config.yaml
image_size: 64
crop_scale_min: 0.5
rotation_deg: 5
encoder_arch: "convnext"
encoder_activation: "gelu"
encoder_mlp_ratio: 2
encoder_layers: 6
encoder_kernel_size: 3
decoder_block: "basic"
decoder_attention: false
decoder_upsampling: "pixel_shuffle"
residual_init: "scaled_by_depth"
learning_rate: 0.016
lr_schedule: "step"
Rows from block 1 of the decoder of a small image denoising autoencoder, named by matrix and row number. Rows with one number belong to one channel. Each number is 128 + 24 x the weight over its row's rms, rounded and kept within 0 to 255. All counts start at 0. Numbers have three digits each.
After each channel's rows are labels from the 100 images, of 14976, where the channel reaches its highest value: "responds to" is what is common among them. Only what is clearly more common there than usual is listed. The data: photos of plants and fungi (iNaturalist). In brackets: how many of the 100.
# convs0: first 3x3 conv (decoder.mid.1.convs.0.weight, 256x256x3x3, each kernel summed), inputs 0-63
# convs1: second 3x3 conv (decoder.mid.1.convs.1.weight, 256x256x3x3, transposed, each kernel summed), outputs 0-63

convs0.9:127104139147149129123099111127115119136092142119152117144135134178137138128163123156113138124097128135154129172137133167137127137101118151148076116128149124142121147120133134151119127129139144
convs1.9:131133107115126114113126144112140103121189141136114136126114105053101110101102089126136148133143128133087103091127105084115136136141146095126150172122138129130120095141109085084124122147145112
responds to: order Asterales (30); family: Asteraceae (30)

convs0.233:132073118128130082122129101110044138172121137143115134125133125167142118128133150100137093148135114152135121153098124140130088143090120142128082123085131126142122146102117127150105136156129121
convs1.233:155136168123080162124127145152102100090134150082148129110105130133124148113124105131129146155134117093107122137109068103141128098145095103142169107182091146137138073145138135111156126133133134
responds to: order Asterales (28); family: Asteraceae (28); text has "common" (25)

convs0.238:131148104143124161144147125114119154066101167056136162162123120089145130118134127145106121164103138137120126116132126141125120142128115143140141129109129118104113147136123160136160135109127123
convs1.238:103118107085115103105136105137164152141096125132139105085123108186080103135132128126141120105098142120138132173116166163141139115104130157155124097113143148151099101139184089154132143146093110
responds to: class Liliopsida (25)

convs0.87:136143161123109121154146109120109160102104127135136117151131145107131140116093096108139132148116173099123133122089131031133141170119117133128077128106124142104151104122114140163136130155130088
convs1.87:112095105168125137156134166118114128127163134106126153114118143141101131142117204150134120091127122132142108117118123184103149114161183068146157105143119131155119140132148107132161150089137165
responds to: order Asterales (31); order Ranunculales (26)

convs0.201:122108149136119062110137119148137134114107150127181117144110124129133116113115125131086108099138156161128091185148149090138137104081136118138107143140133147142149129102132121162102139144126143
convs1.201:097113134145114152147132121131096127080132099147094160128157149105101126135125104115121118130135157083131148090093112082104148090130101135130101107113112158121118139132119113131116130168124141
responds to: order Asterales (27); family: Asteraceae (27)

convs0.209:098103145118146123104115121099145091129123151132135156158120105148143112126083119100157155154087111130077143110117129150104145136161118120134121083125124177101121147127143117163140114146133123
convs1.209:128090101150103123133139126143089122153101134142097128137103136155083156116134127138116129110118151129144132105142132126138090126140146124131139167123114163132125125173103126082117113104110111
responds to: order Asterales (27); family: Asteraceae (27)

convs0.172:155134100145154105090113100139132110104140149120127173119123131105145151139140118138067148173176120138139131161130114127120132164145133127112081107093149049030154116113135123146141117084153107
convs1.172:136108147099097118118171147115129142137071076108166091106133110162077103135088158089135077111085121081130128142131156111141133106138114158138183159154139104148110124128127124138142117146073123
responds to: class Liliopsida (25)