config = dict(
    model='image denoising autoencoder',
    dataset='photos of plants and fungi (iNaturalist)',
    train_examples=90422,
    image_size=64,
    crop_scale_min=0.5,
    horizontal_flip=True,
    rotation_deg=5,
    color_jitter=0.1,
    bottleneck='denoising',
    downsampling_factor=8,
    encoder_arch='convnext',
    encoder_isotropic=True,
    encoder_norm='layernorm',
    encoder_activation='gelu',
    encoder_mlp_ratio=2,
    encoder_inner_norm=False,
    encoder_patch_size=[8, 8],
    encoder_conv_stem=False,
    encoder_layers=6,
    encoder_width=320,
    encoder_kernel_size=3,
    loss='l1',
    latent_channels=8,
    decoder_norm='batchnorm',
    decoder_activation='silu',
    decoder_widths=[64, 64, 128, 256],
    decoder_blocks_per_level=1,
    decoder_block='basic',
    decoder_attention=False,
    decoder_upsampling='pixel_shuffle',
    init='torch_default',
    residual_init='scaled_by_depth',
    optimizer='muon',
    muon_scale='original',
    learning_rate=0.016,
    momentum=0.95,
    nesterov=True,
    orthogonalizer='newton_schulz_5',
    adamw_lr_other_params=0.00092,
    max_steps=9700,
    batch_size=128,
    epochs=13.7,
    lr_schedule='step',
    warmup_steps=1940,
    weight_decay=0.02,
    adamw_weight_decay_other_params=0.01,
)
Rows from block 1 of the decoder of a small image denoising autoencoder, named by matrix and row number. Rows with one number belong to one channel. Each number is 50 + 15 x the weight over its row's rms, rounded and kept within 0 to 99. All counts start at 0. After the name is the row's rms in percent of the matrix's.
After each channel's rows are labels from the 100 images, of 14976, where the channel reaches its highest value: "patch colour" is the nearest of a few named colours to the mean colour under the peak. Only what is clearly more common there than usual is listed. The data: photos of plants and fungi (iNaturalist). In brackets: how many of the 100.
# convs0: first 3x3 conv (decoder.mid.1.convs.0.weight, 256x256x3x3, each kernel summed), inputs 192-255
# convs1: second 3x3 conv (decoder.mid.1.convs.1.weight, 256x256x3x3, transposed, each kernel summed), outputs 192-255

convs0.190 109:41 48 24 53 45 53 76 54 66 29 50 55 43 31 58 48 41 76 56 29 51 37 54 51 30 40 51 53 53 32 56 38 52 50 45 56 45 56 50 45 45 47 56 52 41 58 47 63 47 25 59 30 43 53 34 41 31 22 49 48 50 57 43 27
convs1.190 090:75 49 46 60 52 62 52 63 27 51 47 54 29 48 51 65 69 14 56 48 52 63 63 50 32 57 32 41 39 74 51 59 31 48 56 40 49 28 45 56 38 61 57 39 47 57 65 41 35 65 44 35 60 49 81 48 52 45 46 43 81 56 34 69
patch colour: orange (30)

convs0.91 114:25 48 64 34 47 49 43 55 58 44 31 60 40 30 39 47 40 32 53 41 00 57 44 75 27 52 62 42 55 46 53 64 19 35 48 35 28 41 47 52 68 55 41 51 41 47 58 56 56 43 41 58 49 28 06 44 57 55 74 67 60 45 51 46
convs1.91 086:41 52 27 44 39 49 52 42 26 32 30 50 48 43 47 58 56 39 43 89 51 37 22 47 76 46 57 70 49 55 33 55 46 37 52 58 18 55 36 46 36 50 72 31 43 31 13 35 28 33 43 53 87 58 54 56 63 42 56 27 47 55 62 45
patch colour: pink (34)

convs0.62 103:69 64 51 27 53 44 46 38 58 54 57 64 36 73 37 53 40 49 47 40 47 59 39 54 58 55 72 48 44 32 35 51 67 58 49 45 69 60 57 65 51 21 50 29 57 62 51 69 58 53 54 43 43 92 21 56 56 45 36 72 48 38 56 51
convs1.62 108:33 43 55 40 41 47 68 62 59 41 42 43 45 56 56 62 54 35 58 58 60 55 52 39 44 56 53 49 55 51 66 84 62 60 33 47 71 81 48 26 36 57 54 44 48 30 42 27 43 41 72 54 55 09 54 48 36 60 53 29 46 43 45 49
patch colour: cyan (30)

convs0.111 087:31 52 45 48 50 41 00 35 36 50 43 43 58 13 48 37 46 53 59 40 43 76 51 17 50 41 75 53 44 51 52 37 58 67 64 48 02 49 56 31 52 30 45 68 42 77 63 56 53 38 29 56 49 43 62 54 57 62 31 25 56 43 51 46
convs1.111 080:42 55 51 51 50 60 48 40 46 51 59 78 33 62 49 64 59 60 54 52 57 49 67 39 62 67 21 81 55 53 57 62 47 48 46 45 99 53 44 66 44 71 61 52 61 62 61 39 55 56 44 36 78 58 76 48 54 13 74 98 25 53 49 62
patch colour: cyan (43)

convs0.165 124:42 48 50 57 68 44 35 55 46 42 00 47 41 45 40 42 62 40 53 53 13 60 39 27 40 55 40 67 48 36 70 37 52 58 37 46 00 53 41 60 60 54 28 54 39 38 46 53 44 42 57 37 57 40 30 33 56 49 11 71 53 50 68 51
convs1.165 115:16 59 44 34 43 40 47 70 45 49 94 34 54 46 46 23 43 35 72 43 70 55 72 60 70 53 41 52 41 50 44 56 54 46 56 39 64 66 64 67 80 55 46 23 71 61 49 49 53 37 16 44 53 60 53 42 61 70 69 00 48 37 52 47
patch colour: brown (63)

convs0.188 116:16 44 43 69 58 64 60 46 37 48 39 45 35 56 50 46 51 81 37 49 29 44 52 28 29 50 95 69 60 44 38 45 59 57 39 45 29 48 49 52 32 53 34 64 24 46 43 37 51 63 42 24 38 23 60 50 43 25 41 47 50 37 50 45
convs1.188 129:43 32 52 54 53 46 41 38 55 66 29 55 69 15 55 52 49 25 31 45 37 55 23 42 56 40 23 38 31 55 39 63 23 28 39 60 70 47 47 52 79 61 44 54 65 52 47 70 29 20 36 59 67 63 48 09 37 41 60 55 38 74 55 60
patch colour: pink (39)

convs0.243 122:31 53 48 54 28 42 61 46 57 59 00 36 76 52 42 44 58 33 65 58 46 61 54 44 26 42 55 50 49 59 57 33 47 55 30 52 13 39 46 44 57 51 29 61 30 35 63 55 62 32 56 32 57 38 51 35 60 37 39 61 51 61 50 46
convs1.243 109:53 42 34 11 71 63 35 40 46 46 99 33 33 76 58 45 51 85 63 32 49 33 65 55 57 50 39 65 61 48 43 59 67 60 40 45 64 77 54 68 26 02 56 57 69 70 48 36 55 57 44 69 59 62 48 47 44 62 78 21 50 30 43 67
patch colour: brown (63)

convs0.187 076:58 46 33 47 24 52 56 90 62 44 44 34 41 67 54 58 48 42 52 22 36 52 39 86 44 52 54 46 47 39 48 49 63 43 24 76 56 51 55 68 61 48 51 58 47 69 50 27 38 39 40 56 52 31 36 41 37 24 44 41 54 44 46 52
convs1.187 107:32 41 58 63 46 52 41 37 50 56 55 52 35 34 41 43 33 32 35 60 38 50 69 47 53 52 72 47 66 40 55 46 72 60 71 42 44 37 46 25 24 40 34 62 45 71 49 52 44 52 36 62 47 50 53 33 58 56 21 32 53 37 18 18
patch colour: blue (35)

convs0.125 091:28 56 51 28 29 57 24 37 47 41 37 27 48 55 23 39 49 42 47 51 35 71 42 32 35 45 64 43 46 68 47 17 00 56 72 23 46 37 50 59 72 49 61 47 80 46 31 43 45 51 85 36 29 55 48 41 62 46 42 38 48 51 59 47
convs1.125 084:43 41 40 56 84 40 58 54 54 58 34 75 56 78 28 43 54 47 44 37 70 60 39 58 45 42 30 17 51 59 35 36 51 39 22 40 50 38 54 52 45 39 51 51 66 37 53 61 57 48 14 73 50 38 28 72 09 40 44 66 76 31 35 43
patch colour: green (25)

convs0.12 115:48 33 65 32 46 53 39 51 42 30 40 46 47 95 41 51 36 28 52 55 38 58 48 52 69 46 67 43 50 62 30 66 44 52 39 50 57 54 52 43 42 35 50 43 00 69 43 51 57 38 45 68 37 37 68 77 51 40 44 48 63 32 50 44
convs1.12 134:67 51 40 46 60 47 54 64 50 55 69 48 66 28 72 47 42 84 29 43 65 48 46 46 66 57 06 53 44 45 59 39 50 45 50 40 41 49 39 45 60 57 45 42 86 67 48 51 57 71 49 45 56 66 08 31 63 46 35 42 30 64 56 53
patch colour: green (38)

convs0.160 109:54 35 46 21 55 51 27 43 50 63 81 34 56 63 48 50 42 56 78 63 58 77 52 40 68 63 25 54 56 67 49 40 69 40 52 49 76 45 43 60 67 52 31 43 39 66 49 51 57 43 37 52 39 27 59 63 48 63 45 23 42 42 86 59
convs1.160 104:39 77 55 80 66 41 60 51 46 53 00 32 62 30 33 39 69 30 50 42 38 53 48 56 43 50 88 37 45 41 79 41 45 76 54 46 51 64 54 39 36 49 42 82 75 46 73 50 55 30 50 37 60 35 28 44 48 26 64 78 50 43 39 42
patch colour: white (43)

convs0.251 091:66 42 54 62 44 62 30 52 47 34 48 37 45 70 54 59 49 45 45 46 49 43 43 34 27 54 33 46 35 54 41 40 55 53 31 44 06 70 84 60 66 45 50 17 61 50 48 59 59 33 66 43 49 30 36 31 59 73 51 52 37 34 44 63
convs1.251 096:23 64 34 47 33 53 64 70 53 47 19 76 51 47 48 54 49 45 27 40 25 56 33 68 38 47 69 56 46 28 36 66 45 56 23 31 48 49 47 40 47 81 56 56 54 30 34 44 50 46 33 63 44 46 64 61 30 57 36 70 52 61 22 66
patch colour: brown (67)

convs0.208 097:72 50 70 43 50 46 36 41 52 67 00 57 54 45 63 45 63 37 48 47 47 55 48 42 58 44 22 37 60 28 54 46 57 41 60 49 44 37 51 61 39 39 41 52 55 52 49 49 54 58 62 59 49 64 50 46 53 59 69 46 57 47 56 73
convs1.208 093:35 50 38 74 52 51 59 53 68 37 35 41 75 46 43 69 11 65 61 54 35 70 71 54 42 50 47 45 47 54 44 62 33 64 55 47 46 54 74 44 52 35 53 59 38 42 70 68 45 40 59 47 54 57 33 29 63 30 79 27 41 49 45 50
patch colour: blue (27)

convs0.142 109:64 61 50 36 51 42 65 46 37 37 26 43 39 59 45 63 43 31 40 38 26 55 47 64 54 55 47 48 47 54 37 44 61 48 47 53 58 47 40 59 42 19 58 26 82 29 50 55 52 47 56 49 43 07 00 51 54 64 71 70 49 38 32 37
convs1.142 095:70 59 67 56 65 39 29 65 48 51 81 75 32 40 67 28 57 64 49 39 64 48 56 59 56 46 64 68 41 35 54 28 31 52 41 41 35 47 54 71 47 64 49 43 51 31 63 59 67 51 29 66 70 63 31 49 57 37 34 73 31 86 55 73
patch colour: white (25)

convs0.13 131:46 58 57 45 53 48 67 57 41 44 54 65 43 55 62 59 50 36 47 45 82 61 47 52 66 58 50 59 50 45 38 44 53 59 57 52 59 51 41 28 37 00 47 31 39 53 55 58 60 50 62 62 54 33 06 55 47 54 27 52 46 35 54 49
convs1.13 094:37 53 48 35 56 56 72 38 56 49 32 61 44 32 39 43 38 59 46 58 00 41 34 41 36 49 42 34 50 50 42 53 37 48 41 66 10 22 72 60 79 78 59 32 49 25 50 67 27 67 39 53 52 51 74 39 58 67 58 35 57 48 63 26
patch colour: cyan (43)

convs0.216 111:36 45 37 40 48 35 57 50 33 49 39 43 25 49 47 57 53 33 58 38 35 48 44 45 42 46 47 54 58 56 21 68 64 68 19 44 46 83 36 59 41 58 57 37 47 67 56 54 56 38 43 36 34 40 49 63 42 50 39 52 91 53 48 29
convs1.216 114:74 41 61 48 57 52 50 46 44 57 83 53 68 41 53 54 34 53 35 60 60 40 53 56 44 63 77 78 45 41 69 43 43 43 53 55 17 08 51 46 67 48 36 49 61 51 53 62 67 39 72 48 71 63 70 43 48 51 64 58 20 55 37 60
patch colour: green (32)

convs0.133 113:24 41 46 64 40 45 09 58 52 40 14 34 33 46 62 42 65 21 64 38 20 59 49 44 36 42 33 49 53 42 43 51 28 62 45 41 00 44 55 60 70 67 54 52 49 44 56 48 49 24 35 61 74 41 38 44 63 69 53 08 67 57 36 60
convs1.133 118:56 51 59 62 66 61 62 48 72 49 22 58 61 19 39 71 33 55 31 53 47 71 30 48 54 66 89 46 46 54 62 49 58 48 52 54 40 45 45 27 31 45 52 45 39 73 43 64 35 56 81 50 65 43 57 46 54 43 55 52 38 53 55 46
patch colour: green (37)

convs0.210 089:08 99 43 55 32 57 69 18 44 45 38 39 14 50 50 58 28 44 75 42 58 40 49 61 41 52 88 38 49 57 47 51 59 65 15 29 11 29 56 47 53 38 51 34 33 53 62 59 61 49 60 47 37 37 46 61 53 43 00 41 55 63 57 50
convs1.210 090:51 15 54 32 46 49 67 50 65 57 41 50 58 68 40 54 70 44 36 32 21 11 56 24 58 49 13 51 61 34 45 60 54 65 47 55 57 56 40 50 52 43 58 53 31 43 32 39 66 29 45 43 61 62 37 34 40 63 77 70 47 51 55 41
patch colour: cyan (36)

convs0.19 122:81 51 53 74 46 55 37 44 50 35 47 60 51 72 48 52 31 55 54 38 78 36 62 54 38 54 48 56 48 49 65 26 53 53 38 36 54 46 65 67 32 11 51 46 35 79 54 63 55 28 67 67 27 80 03 43 63 54 24 41 44 42 41 49
convs1.19 117:27 57 36 20 39 52 53 62 42 65 31 56 29 28 63 58 53 60 85 51 42 60 57 43 51 71 22 25 43 63 33 70 56 50 85 48 16 40 60 45 47 67 47 36 15 12 67 52 33 71 32 43 40 42 71 82 44 65 67 29 57 51 64 40
patch colour: red (29)

convs0.70 097:39 65 34 17 45 53 53 28 44 46 69 34 42 64 36 45 38 41 63 41 12 51 53 73 32 51 76 38 58 62 46 72 66 60 44 64 72 43 51 29 56 48 57 46 25 34 55 42 47 44 59 64 59 12 37 86 50 44 39 45 73 51 56 39
convs1.70 089:58 47 61 71 77 72 48 51 42 33 74 36 66 38 52 43 47 55 41 41 68 33 51 45 59 60 19 60 59 30 60 38 33 51 72 60 46 36 41 51 65 53 61 54 77 99 66 55 65 32 55 46 26 45 15 29 42 62 31 27 25 79 36 55
patch colour: pink (29)

convs0.184 088:52 32 47 43 55 50 50 35 41 23 64 37 34 55 45 56 31 64 50 16 48 37 35 15 36 56 53 56 52 27 46 10 89 67 29 37 48 32 62 58 22 47 45 14 55 31 47 54 38 45 54 29 64 41 23 49 47 56 67 48 47 30 32 74
convs1.184 131:62 52 52 18 57 18 30 64 49 41 28 54 68 54 49 56 63 39 38 46 60 51 44 59 64 47 02 21 50 40 46 66 32 38 40 44 52 64 49 64 64 46 42 53 58 59 47 46 75 51 41 59 38 43 63 07 28 39 44 58 47 63 47 32
patch colour: brown (63)

convs0.81 074:39 36 44 62 59 47 73 59 53 37 61 49 49 59 38 56 54 48 42 54 50 41 70 62 00 48 47 63 57 50 55 42 42 56 54 48 32 33 39 36 52 31 38 59 42 47 50 45 58 55 43 50 59 64 51 49 47 64 51 47 45 39 52 54
convs1.81 081:49 65 48 52 80 45 00 43 51 79 36 46 53 44 52 40 63 71 58 39 69 62 38 39 60 17 39 46 45 41 50 62 54 63 35 59 34 62 55 50 47 45 43 54 43 41 26 58 55 60 56 71 72 23 69 46 09 24 51 43 44 79 60 61
patch colour: yellow (28); orange (27)

convs0.22 075:36 33 53 65 48 57 26 61 43 44 48 40 54 47 46 50 62 58 42 59 54 35 52 50 18 54 27 54 60 55 42 51 27 48 51 47 45 55 41 45 57 34 47 55 61 52 63 47 46 46 42 59 61 61 53 55 43 49 43 23 62 52 68 56
convs1.22 083:50 99 26 62 69 53 34 42 36 39 27 48 53 38 52 64 36 53 31 73 51 52 44 55 65 39 38 31 52 24 46 41 57 67 35 47 50 48 38 52 60 33 50 31 31 51 27 63 33 84 69 36 76 51 85 40 31 50 50 75 37 59 37 36
patch colour: orange (29)

convs0.169 112:34 56 42 75 56 71 46 45 42 44 42 52 41 55 45 42 34 50 33 56 42 31 47 45 70 48 33 58 56 61 44 55 23 58 38 31 23 43 53 59 60 35 59 51 56 73 45 65 40 60 44 57 35 64 32 61 55 44 28 17 37 45 52 52
convs1.169 105:53 54 42 39 35 21 53 41 51 73 43 52 53 53 61 48 46 39 44 51 47 72 55 52 25 64 57 38 49 59 55 42 72 12 56 60 49 65 30 43 50 45 27 48 16 03 51 42 49 25 38 70 33 18 63 62 34 56 70 56 69 37 47 50
patch colour: purple (28)

convs0.86 064:55 52 46 45 45 61 00 53 46 43 54 47 55 50 56 43 56 56 55 47 63 50 44 53 80 37 57 45 42 44 44 48 43 61 58 38 47 46 64 49 45 61 44 62 57 59 47 61 46 44 24 29 47 54 47 27 57 39 60 63 54 57 50 49
convs1.86 113:57 11 87 52 38 34 99 58 28 28 78 43 67 64 57 51 79 47 36 43 43 42 73 62 24 34 58 85 29 37 31 34 37 38 37 48 31 47 47 53 44 51 64 50 62 57 72 71 39 73 32 66 44 76 48 63 41 53 64 37 57 21 32 74
patch colour: pink (26)

convs0.30 121:21 43 45 48 46 51 53 47 43 39 57 45 53 51 53 54 61 54 51 42 48 44 53 62 50 48 26 57 45 55 47 46 63 62 55 54 26 66 53 38 57 55 44 48 63 33 52 61 42 46 62 60 71 51 04 46 61 64 22 40 54 45 55 57
convs1.30 109:77 40 59 38 57 55 49 65 61 57 40 38 42 89 45 61 58 58 62 74 78 46 50 53 35 42 79 48 50 48 34 44 57 46 38 39 74 33 49 57 29 60 44 76 44 71 63 32 50 43 46 60 31 13 56 67 30 52 79 57 55 52 25 68
patch colour: pink (30)

convs0.220 096:46 33 42 42 41 53 37 14 44 63 62 39 53 51 68 47 26 52 60 67 60 47 86 59 51 41 49 29 53 44 60 57 54 59 64 53 38 15 56 32 51 50 42 53 65 74 64 39 47 42 69 28 44 35 57 54 66 49 47 52 48 71 53 03
convs1.220 122:73 60 23 46 73 41 41 56 57 30 48 60 57 70 50 88 75 59 39 38 56 68 25 39 49 77 46 58 64 75 53 63 63 51 25 48 25 55 68 72 32 56 53 48 64 35 42 55 84 81 37 37 61 68 51 80 42 37 73 44 46 31 56 88
patch colour: white (96)

convs0.113 110:25 24 43 46 51 42 33 65 50 43 76 37 90 62 51 55 65 78 50 45 47 30 47 61 45 41 00 57 49 54 25 47 59 55 53 52 73 46 48 64 54 36 45 44 41 44 65 56 57 39 25 64 64 53 38 65 53 67 34 00 65 41 41 55
convs1.113 094:56 79 53 52 41 68 50 59 45 49 25 53 24 45 61 49 29 28 51 74 32 63 35 68 89 21 72 57 47 60 80 53 45 78 36 37 48 81 45 43 48 70 52 22 66 75 42 23 64 63 63 55 33 53 56 42 42 47 52 99 41 62 55 52
patch colour: pink (39)

convs0.149 089:50 61 35 47 55 37 57 61 76 27 50 68 35 33 50 60 45 46 79 32 49 44 56 76 70 70 62 42 62 43 39 03 99 60 61 49 64 51 57 36 48 82 57 53 67 34 39 49 51 48 76 36 09 46 43 61 53 55 42 36 58 43 38 39
convs1.149 098:67 58 26 50 65 43 54 43 44 51 50 69 61 95 64 73 79 40 39 60 82 51 49 41 42 33 45 27 58 50 24 60 28 54 52 64 10 39 68 72 45 44 40 36 59 18 41 65 71 48 35 63 59 34 82 36 55 35 58 59 48 37 45 47
patch colour: yellow (40); green (30)

convs0.11 100:49 45 48 59 53 16 63 56 64 55 34 44 44 29 33 69 45 46 45 35 56 59 67 62 49 66 53 40 58 56 44 60 78 51 85 74 66 73 47 71 62 45 51 47 68 48 31 46 63 58 38 50 50 72 56 52 34 35 63 53 38 51 65 66
convs1.11 088:46 21 31 82 53 57 36 40 54 42 30 62 68 65 80 31 65 52 48 54 24 22 21 37 28 43 57 64 46 58 66 47 40 39 56 45 35 60 50 39 46 50 44 63 44 24 57 64 43 61 51 67 61 38 42 19 63 56 23 40 60 58 55 51
patch colour: black (34)

convs0.170 081:42 34 71 43 59 48 33 58 52 36 63 50 55 59 74 66 96 48 46 87 43 50 41 62 44 52 40 63 38 35 20 70 45 37 73 56 51 62 37 72 68 60 41 31 36 38 56 65 45 63 20 54 56 59 45 57 47 75 56 52 55 47 27 63
convs1.170 107:17 34 38 84 81 81 42 57 44 55 49 48 42 42 34 20 04 52 82 44 33 63 44 37 46 47 50 29 78 87 66 57 74 62 43 51 64 55 56 45 48 21 41 94 54 52 45 49 42 39 51 40 30 09 37 59 43 43 49 53 39 50 51 35
patch colour: blue (29)

convs0.82 115:65 51 50 49 59 42 64 55 56 56 21 53 57 68 61 59 63 42 63 62 63 74 58 49 75 55 00 59 63 54 52 18 61 46 18 47 42 52 62 63 67 53 48 47 30 47 56 42 43 35 50 38 44 46 51 46 54 62 30 28 32 48 68 52
convs1.82 095:33 74 46 53 21 43 30 41 37 62 76 33 32 29 54 13 62 54 37 38 26 39 20 63 49 56 78 37 30 62 45 64 61 50 58 47 55 51 63 34 40 50 48 64 78 72 62 46 49 62 47 83 79 60 63 54 68 75 56 50 61 22 49 58
patch colour: yellow (30)

convs0.195 102:66 57 50 76 47 41 54 43 43 77 51 41 57 55 42 50 53 37 50 47 81 58 48 53 56 50 69 47 53 61 56 11 51 52 47 52 48 51 56 48 66 37 49 59 42 45 50 55 55 38 60 47 36 36 28 49 56 57 36 42 49 51 65 41
convs1.195 072:16 57 37 29 59 53 34 40 49 41 37 53 46 53 80 54 33 73 41 54 08 60 55 68 18 47 49 42 33 29 46 70 29 44 38 58 33 32 63 28 59 54 41 37 12 53 47 53 63 62 71 65 20 46 48 36 30 48 54 67 64 30 56 58
patch colour: brown (64)

convs0.138 095:39 33 55 61 55 23 52 70 43 48 59 43 62 69 32 60 56 47 19 31 58 56 33 46 62 76 43 78 39 41 39 38 65 67 77 83 59 66 52 34 70 47 45 28 44 67 28 57 28 49 42 28 36 48 52 52 49 47 49 67 66 25 44 81
convs1.138 100:56 38 39 69 56 47 38 32 44 43 18 62 24 32 86 45 38 59 58 44 36 42 62 52 44 57 59 41 36 62 63 57 35 41 50 28 14 43 55 55 79 63 47 46 52 33 57 66 35 48 34 62 39 69 50 43 56 49 35 27 48 52 45 40
patch colour: black (69)

convs0.136 087:35 50 60 53 55 59 29 57 55 45 50 62 73 44 48 50 39 35 70 42 16 49 36 52 35 51 40 50 45 50 51 37 53 33 40 39 52 36 58 48 35 16 41 43 48 28 67 54 46 40 39 56 66 41 37 43 40 51 73 43 55 49 47 46
convs1.136 082:63 38 22 35 68 33 53 49 32 42 57 27 52 81 75 38 51 58 39 63 11 55 58 53 60 48 49 56 59 37 41 58 24 61 44 65 18 52 35 54 55 44 69 36 51 60 35 59 61 70 43 54 65 70 76 49 30 60 46 41 49 75 56 47
patch colour: white (39); pink (30)

convs0.199 098:27 53 42 60 44 49 43 56 59 36 16 35 42 68 62 59 45 53 34 44 52 40 53 62 42 45 47 57 35 25 39 37 57 53 65 67 18 57 49 44 59 40 55 44 38 33 51 65 67 36 60 35 62 74 42 47 71 65 28 31 53 48 27 31
convs1.199 085:63 51 42 52 60 54 64 57 62 45 36 41 59 51 39 42 41 56 42 46 15 41 17 47 44 64 55 35 61 68 55 41 47 44 28 44 46 55 45 64 43 77 37 48 67 29 46 49 58 48 41 60 55 65 70 50 50 40 54 73 64 47 65 57
patch colour: green (41)

convs0.118 143:01 57 55 34 47 47 44 50 53 53 70 60 55 46 62 54 49 68 48 68 46 70 55 48 48 52 67 67 60 38 44 61 54 60 46 55 71 50 49 56 56 57 35 29 48 49 48 52 44 46 47 66 49 40 48 43 59 66 53 41 64 51 72 47
convs1.118 119:82 59 57 73 33 64 69 54 51 53 12 25 39 65 39 52 44 22 64 55 85 43 46 35 45 55 46 29 37 64 70 38 49 41 67 66 18 49 36 37 42 35 55 54 45 73 67 46 50 40 77 29 56 38 50 57 62 44 41 41 52 53 43 63
patch colour: white (33)

convs0.222 090:67 72 47 43 15 42 64 55 38 66 40 42 57 59 82 40 56 57 26 57 59 60 93 46 31 42 48 73 49 59 39 53 35 49 50 53 17 33 49 50 15 66 40 53 40 66 52 56 33 91 48 35 56 45 38 38 40 51 61 54 42 48 33 59
convs1.222 129:66 27 65 67 73 61 37 41 39 59 36 48 37 40 44 77 48 45 31 58 34 53 40 40 27 97 27 72 69 47 57 47 75 63 68 59 61 49 69 39 41 50 63 65 59 52 45 37 62 55 52 27 59 54 61 83 29 44 55 45 55 48 47 48
patch colour: white (73)

convs0.143 100:53 55 27 50 36 50 46 62 35 72 72 58 23 36 61 26 39 62 61 54 42 39 99 58 56 26 54 30 47 53 72 73 71 65 30 52 56 54 44 36 63 62 53 58 74 36 49 63 37 56 45 62 56 67 56 61 41 23 47 40 32 48 53 27
convs1.143 108:36 54 49 65 80 19 36 41 50 38 52 43 64 68 48 99 62 43 32 62 60 47 11 41 61 83 29 70 52 78 45 42 74 27 77 67 32 45 43 54 22 65 38 62 53 54 66 43 68 57 38 34 55 52 49 67 46 68 55 64 55 44 32 68
patch colour: white (91)

convs0.103 131:34 61 55 65 63 51 48 38 53 46 15 38 57 58 43 48 54 56 63 48 45 69 51 50 57 45 86 44 44 47 64 56 49 68 30 55 21 32 63 56 54 58 43 52 64 27 57 48 59 35 50 47 60 56 40 50 45 51 24 67 56 51 70 57
convs1.103 111:62 38 44 45 56 36 59 55 38 39 93 53 50 60 51 42 66 61 47 59 36 39 43 42 40 52 00 56 47 41 35 39 57 54 60 39 67 54 43 64 48 20 63 21 41 57 53 40 66 47 43 52 51 72 53 46 44 42 58 27 62 49 50 30
patch colour: cyan (38); white (31)

convs0.32 093:47 76 38 44 41 54 40 37 40 30 23 59 14 48 54 53 44 49 39 56 61 47 33 59 52 55 37 48 58 38 55 47 44 57 12 33 42 00 49 26 57 44 54 35 47 43 61 52 45 29 48 42 09 51 47 47 50 58 03 38 44 53 38 19
convs1.32 088:39 52 52 57 55 54 90 41 44 73 63 60 72 56 55 76 75 46 50 46 34 59 64 49 31 68 70 52 24 51 50 59 38 51 72 70 10 60 50 21 46 41 56 53 51 42 42 50 33 79 51 72 59 32 62 40 45 57 67 47 50 64 58 65
patch colour: blue (28)

convs0.179 135:60 60 56 00 50 50 54 51 53 62 13 34 43 50 49 54 50 28 69 51 68 55 55 47 50 42 15 33 51 45 34 40 53 58 09 37 35 55 51 50 51 71 51 49 43 72 71 58 51 37 56 49 66 48 57 40 48 69 53 68 60 64 53 32
convs1.179 116:52 22 53 67 41 60 59 39 54 37 78 49 54 40 56 45 42 85 39 38 18 47 62 29 59 42 75 78 42 62 64 62 46 53 51 49 76 41 55 44 35 43 58 42 52 23 48 48 66 51 67 48 40 59 32 67 54 36 50 57 69 38 57 43
patch colour: cyan (25)

convs0.71 156:01 49 53 00 64 52 28 55 48 50 56 64 41 62 62 43 43 67 43 48 00 56 52 53 42 59 00 59 50 51 37 68 64 47 60 41 30 50 53 64 52 54 54 48 35 60 47 55 38 55 35 67 64 38 53 60 60 51 45 05 59 49 59 57
convs1.71 111:77 49 43 80 36 57 37 55 48 73 25 47 63 47 54 47 21 53 62 44 83 52 56 49 45 34 84 67 62 40 74 40 54 39 13 41 66 38 54 08 53 45 23 59 53 40 69 35 58 43 70 51 02 59 35 57 48 50 36 81 39 60 42 73
patch colour: pink (32)

convs0.65 103:13 78 44 37 55 39 39 61 53 52 33 44 35 58 52 63 46 35 40 61 16 64 50 27 43 42 46 53 53 50 37 60 63 66 30 50 37 43 60 40 55 49 55 33 41 79 43 58 50 64 58 58 71 26 33 50 55 66 11 61 70 36 60 46
convs1.65 096:56 50 51 72 41 68 93 53 68 66 57 53 58 37 58 65 38 56 55 48 60 56 52 43 69 57 28 52 57 34 39 44 40 42 61 69 42 49 41 52 45 54 53 68 52 37 49 66 40 57 22 43 60 46 39 46 62 62 86 23 12 58 49 56
patch colour: green (30)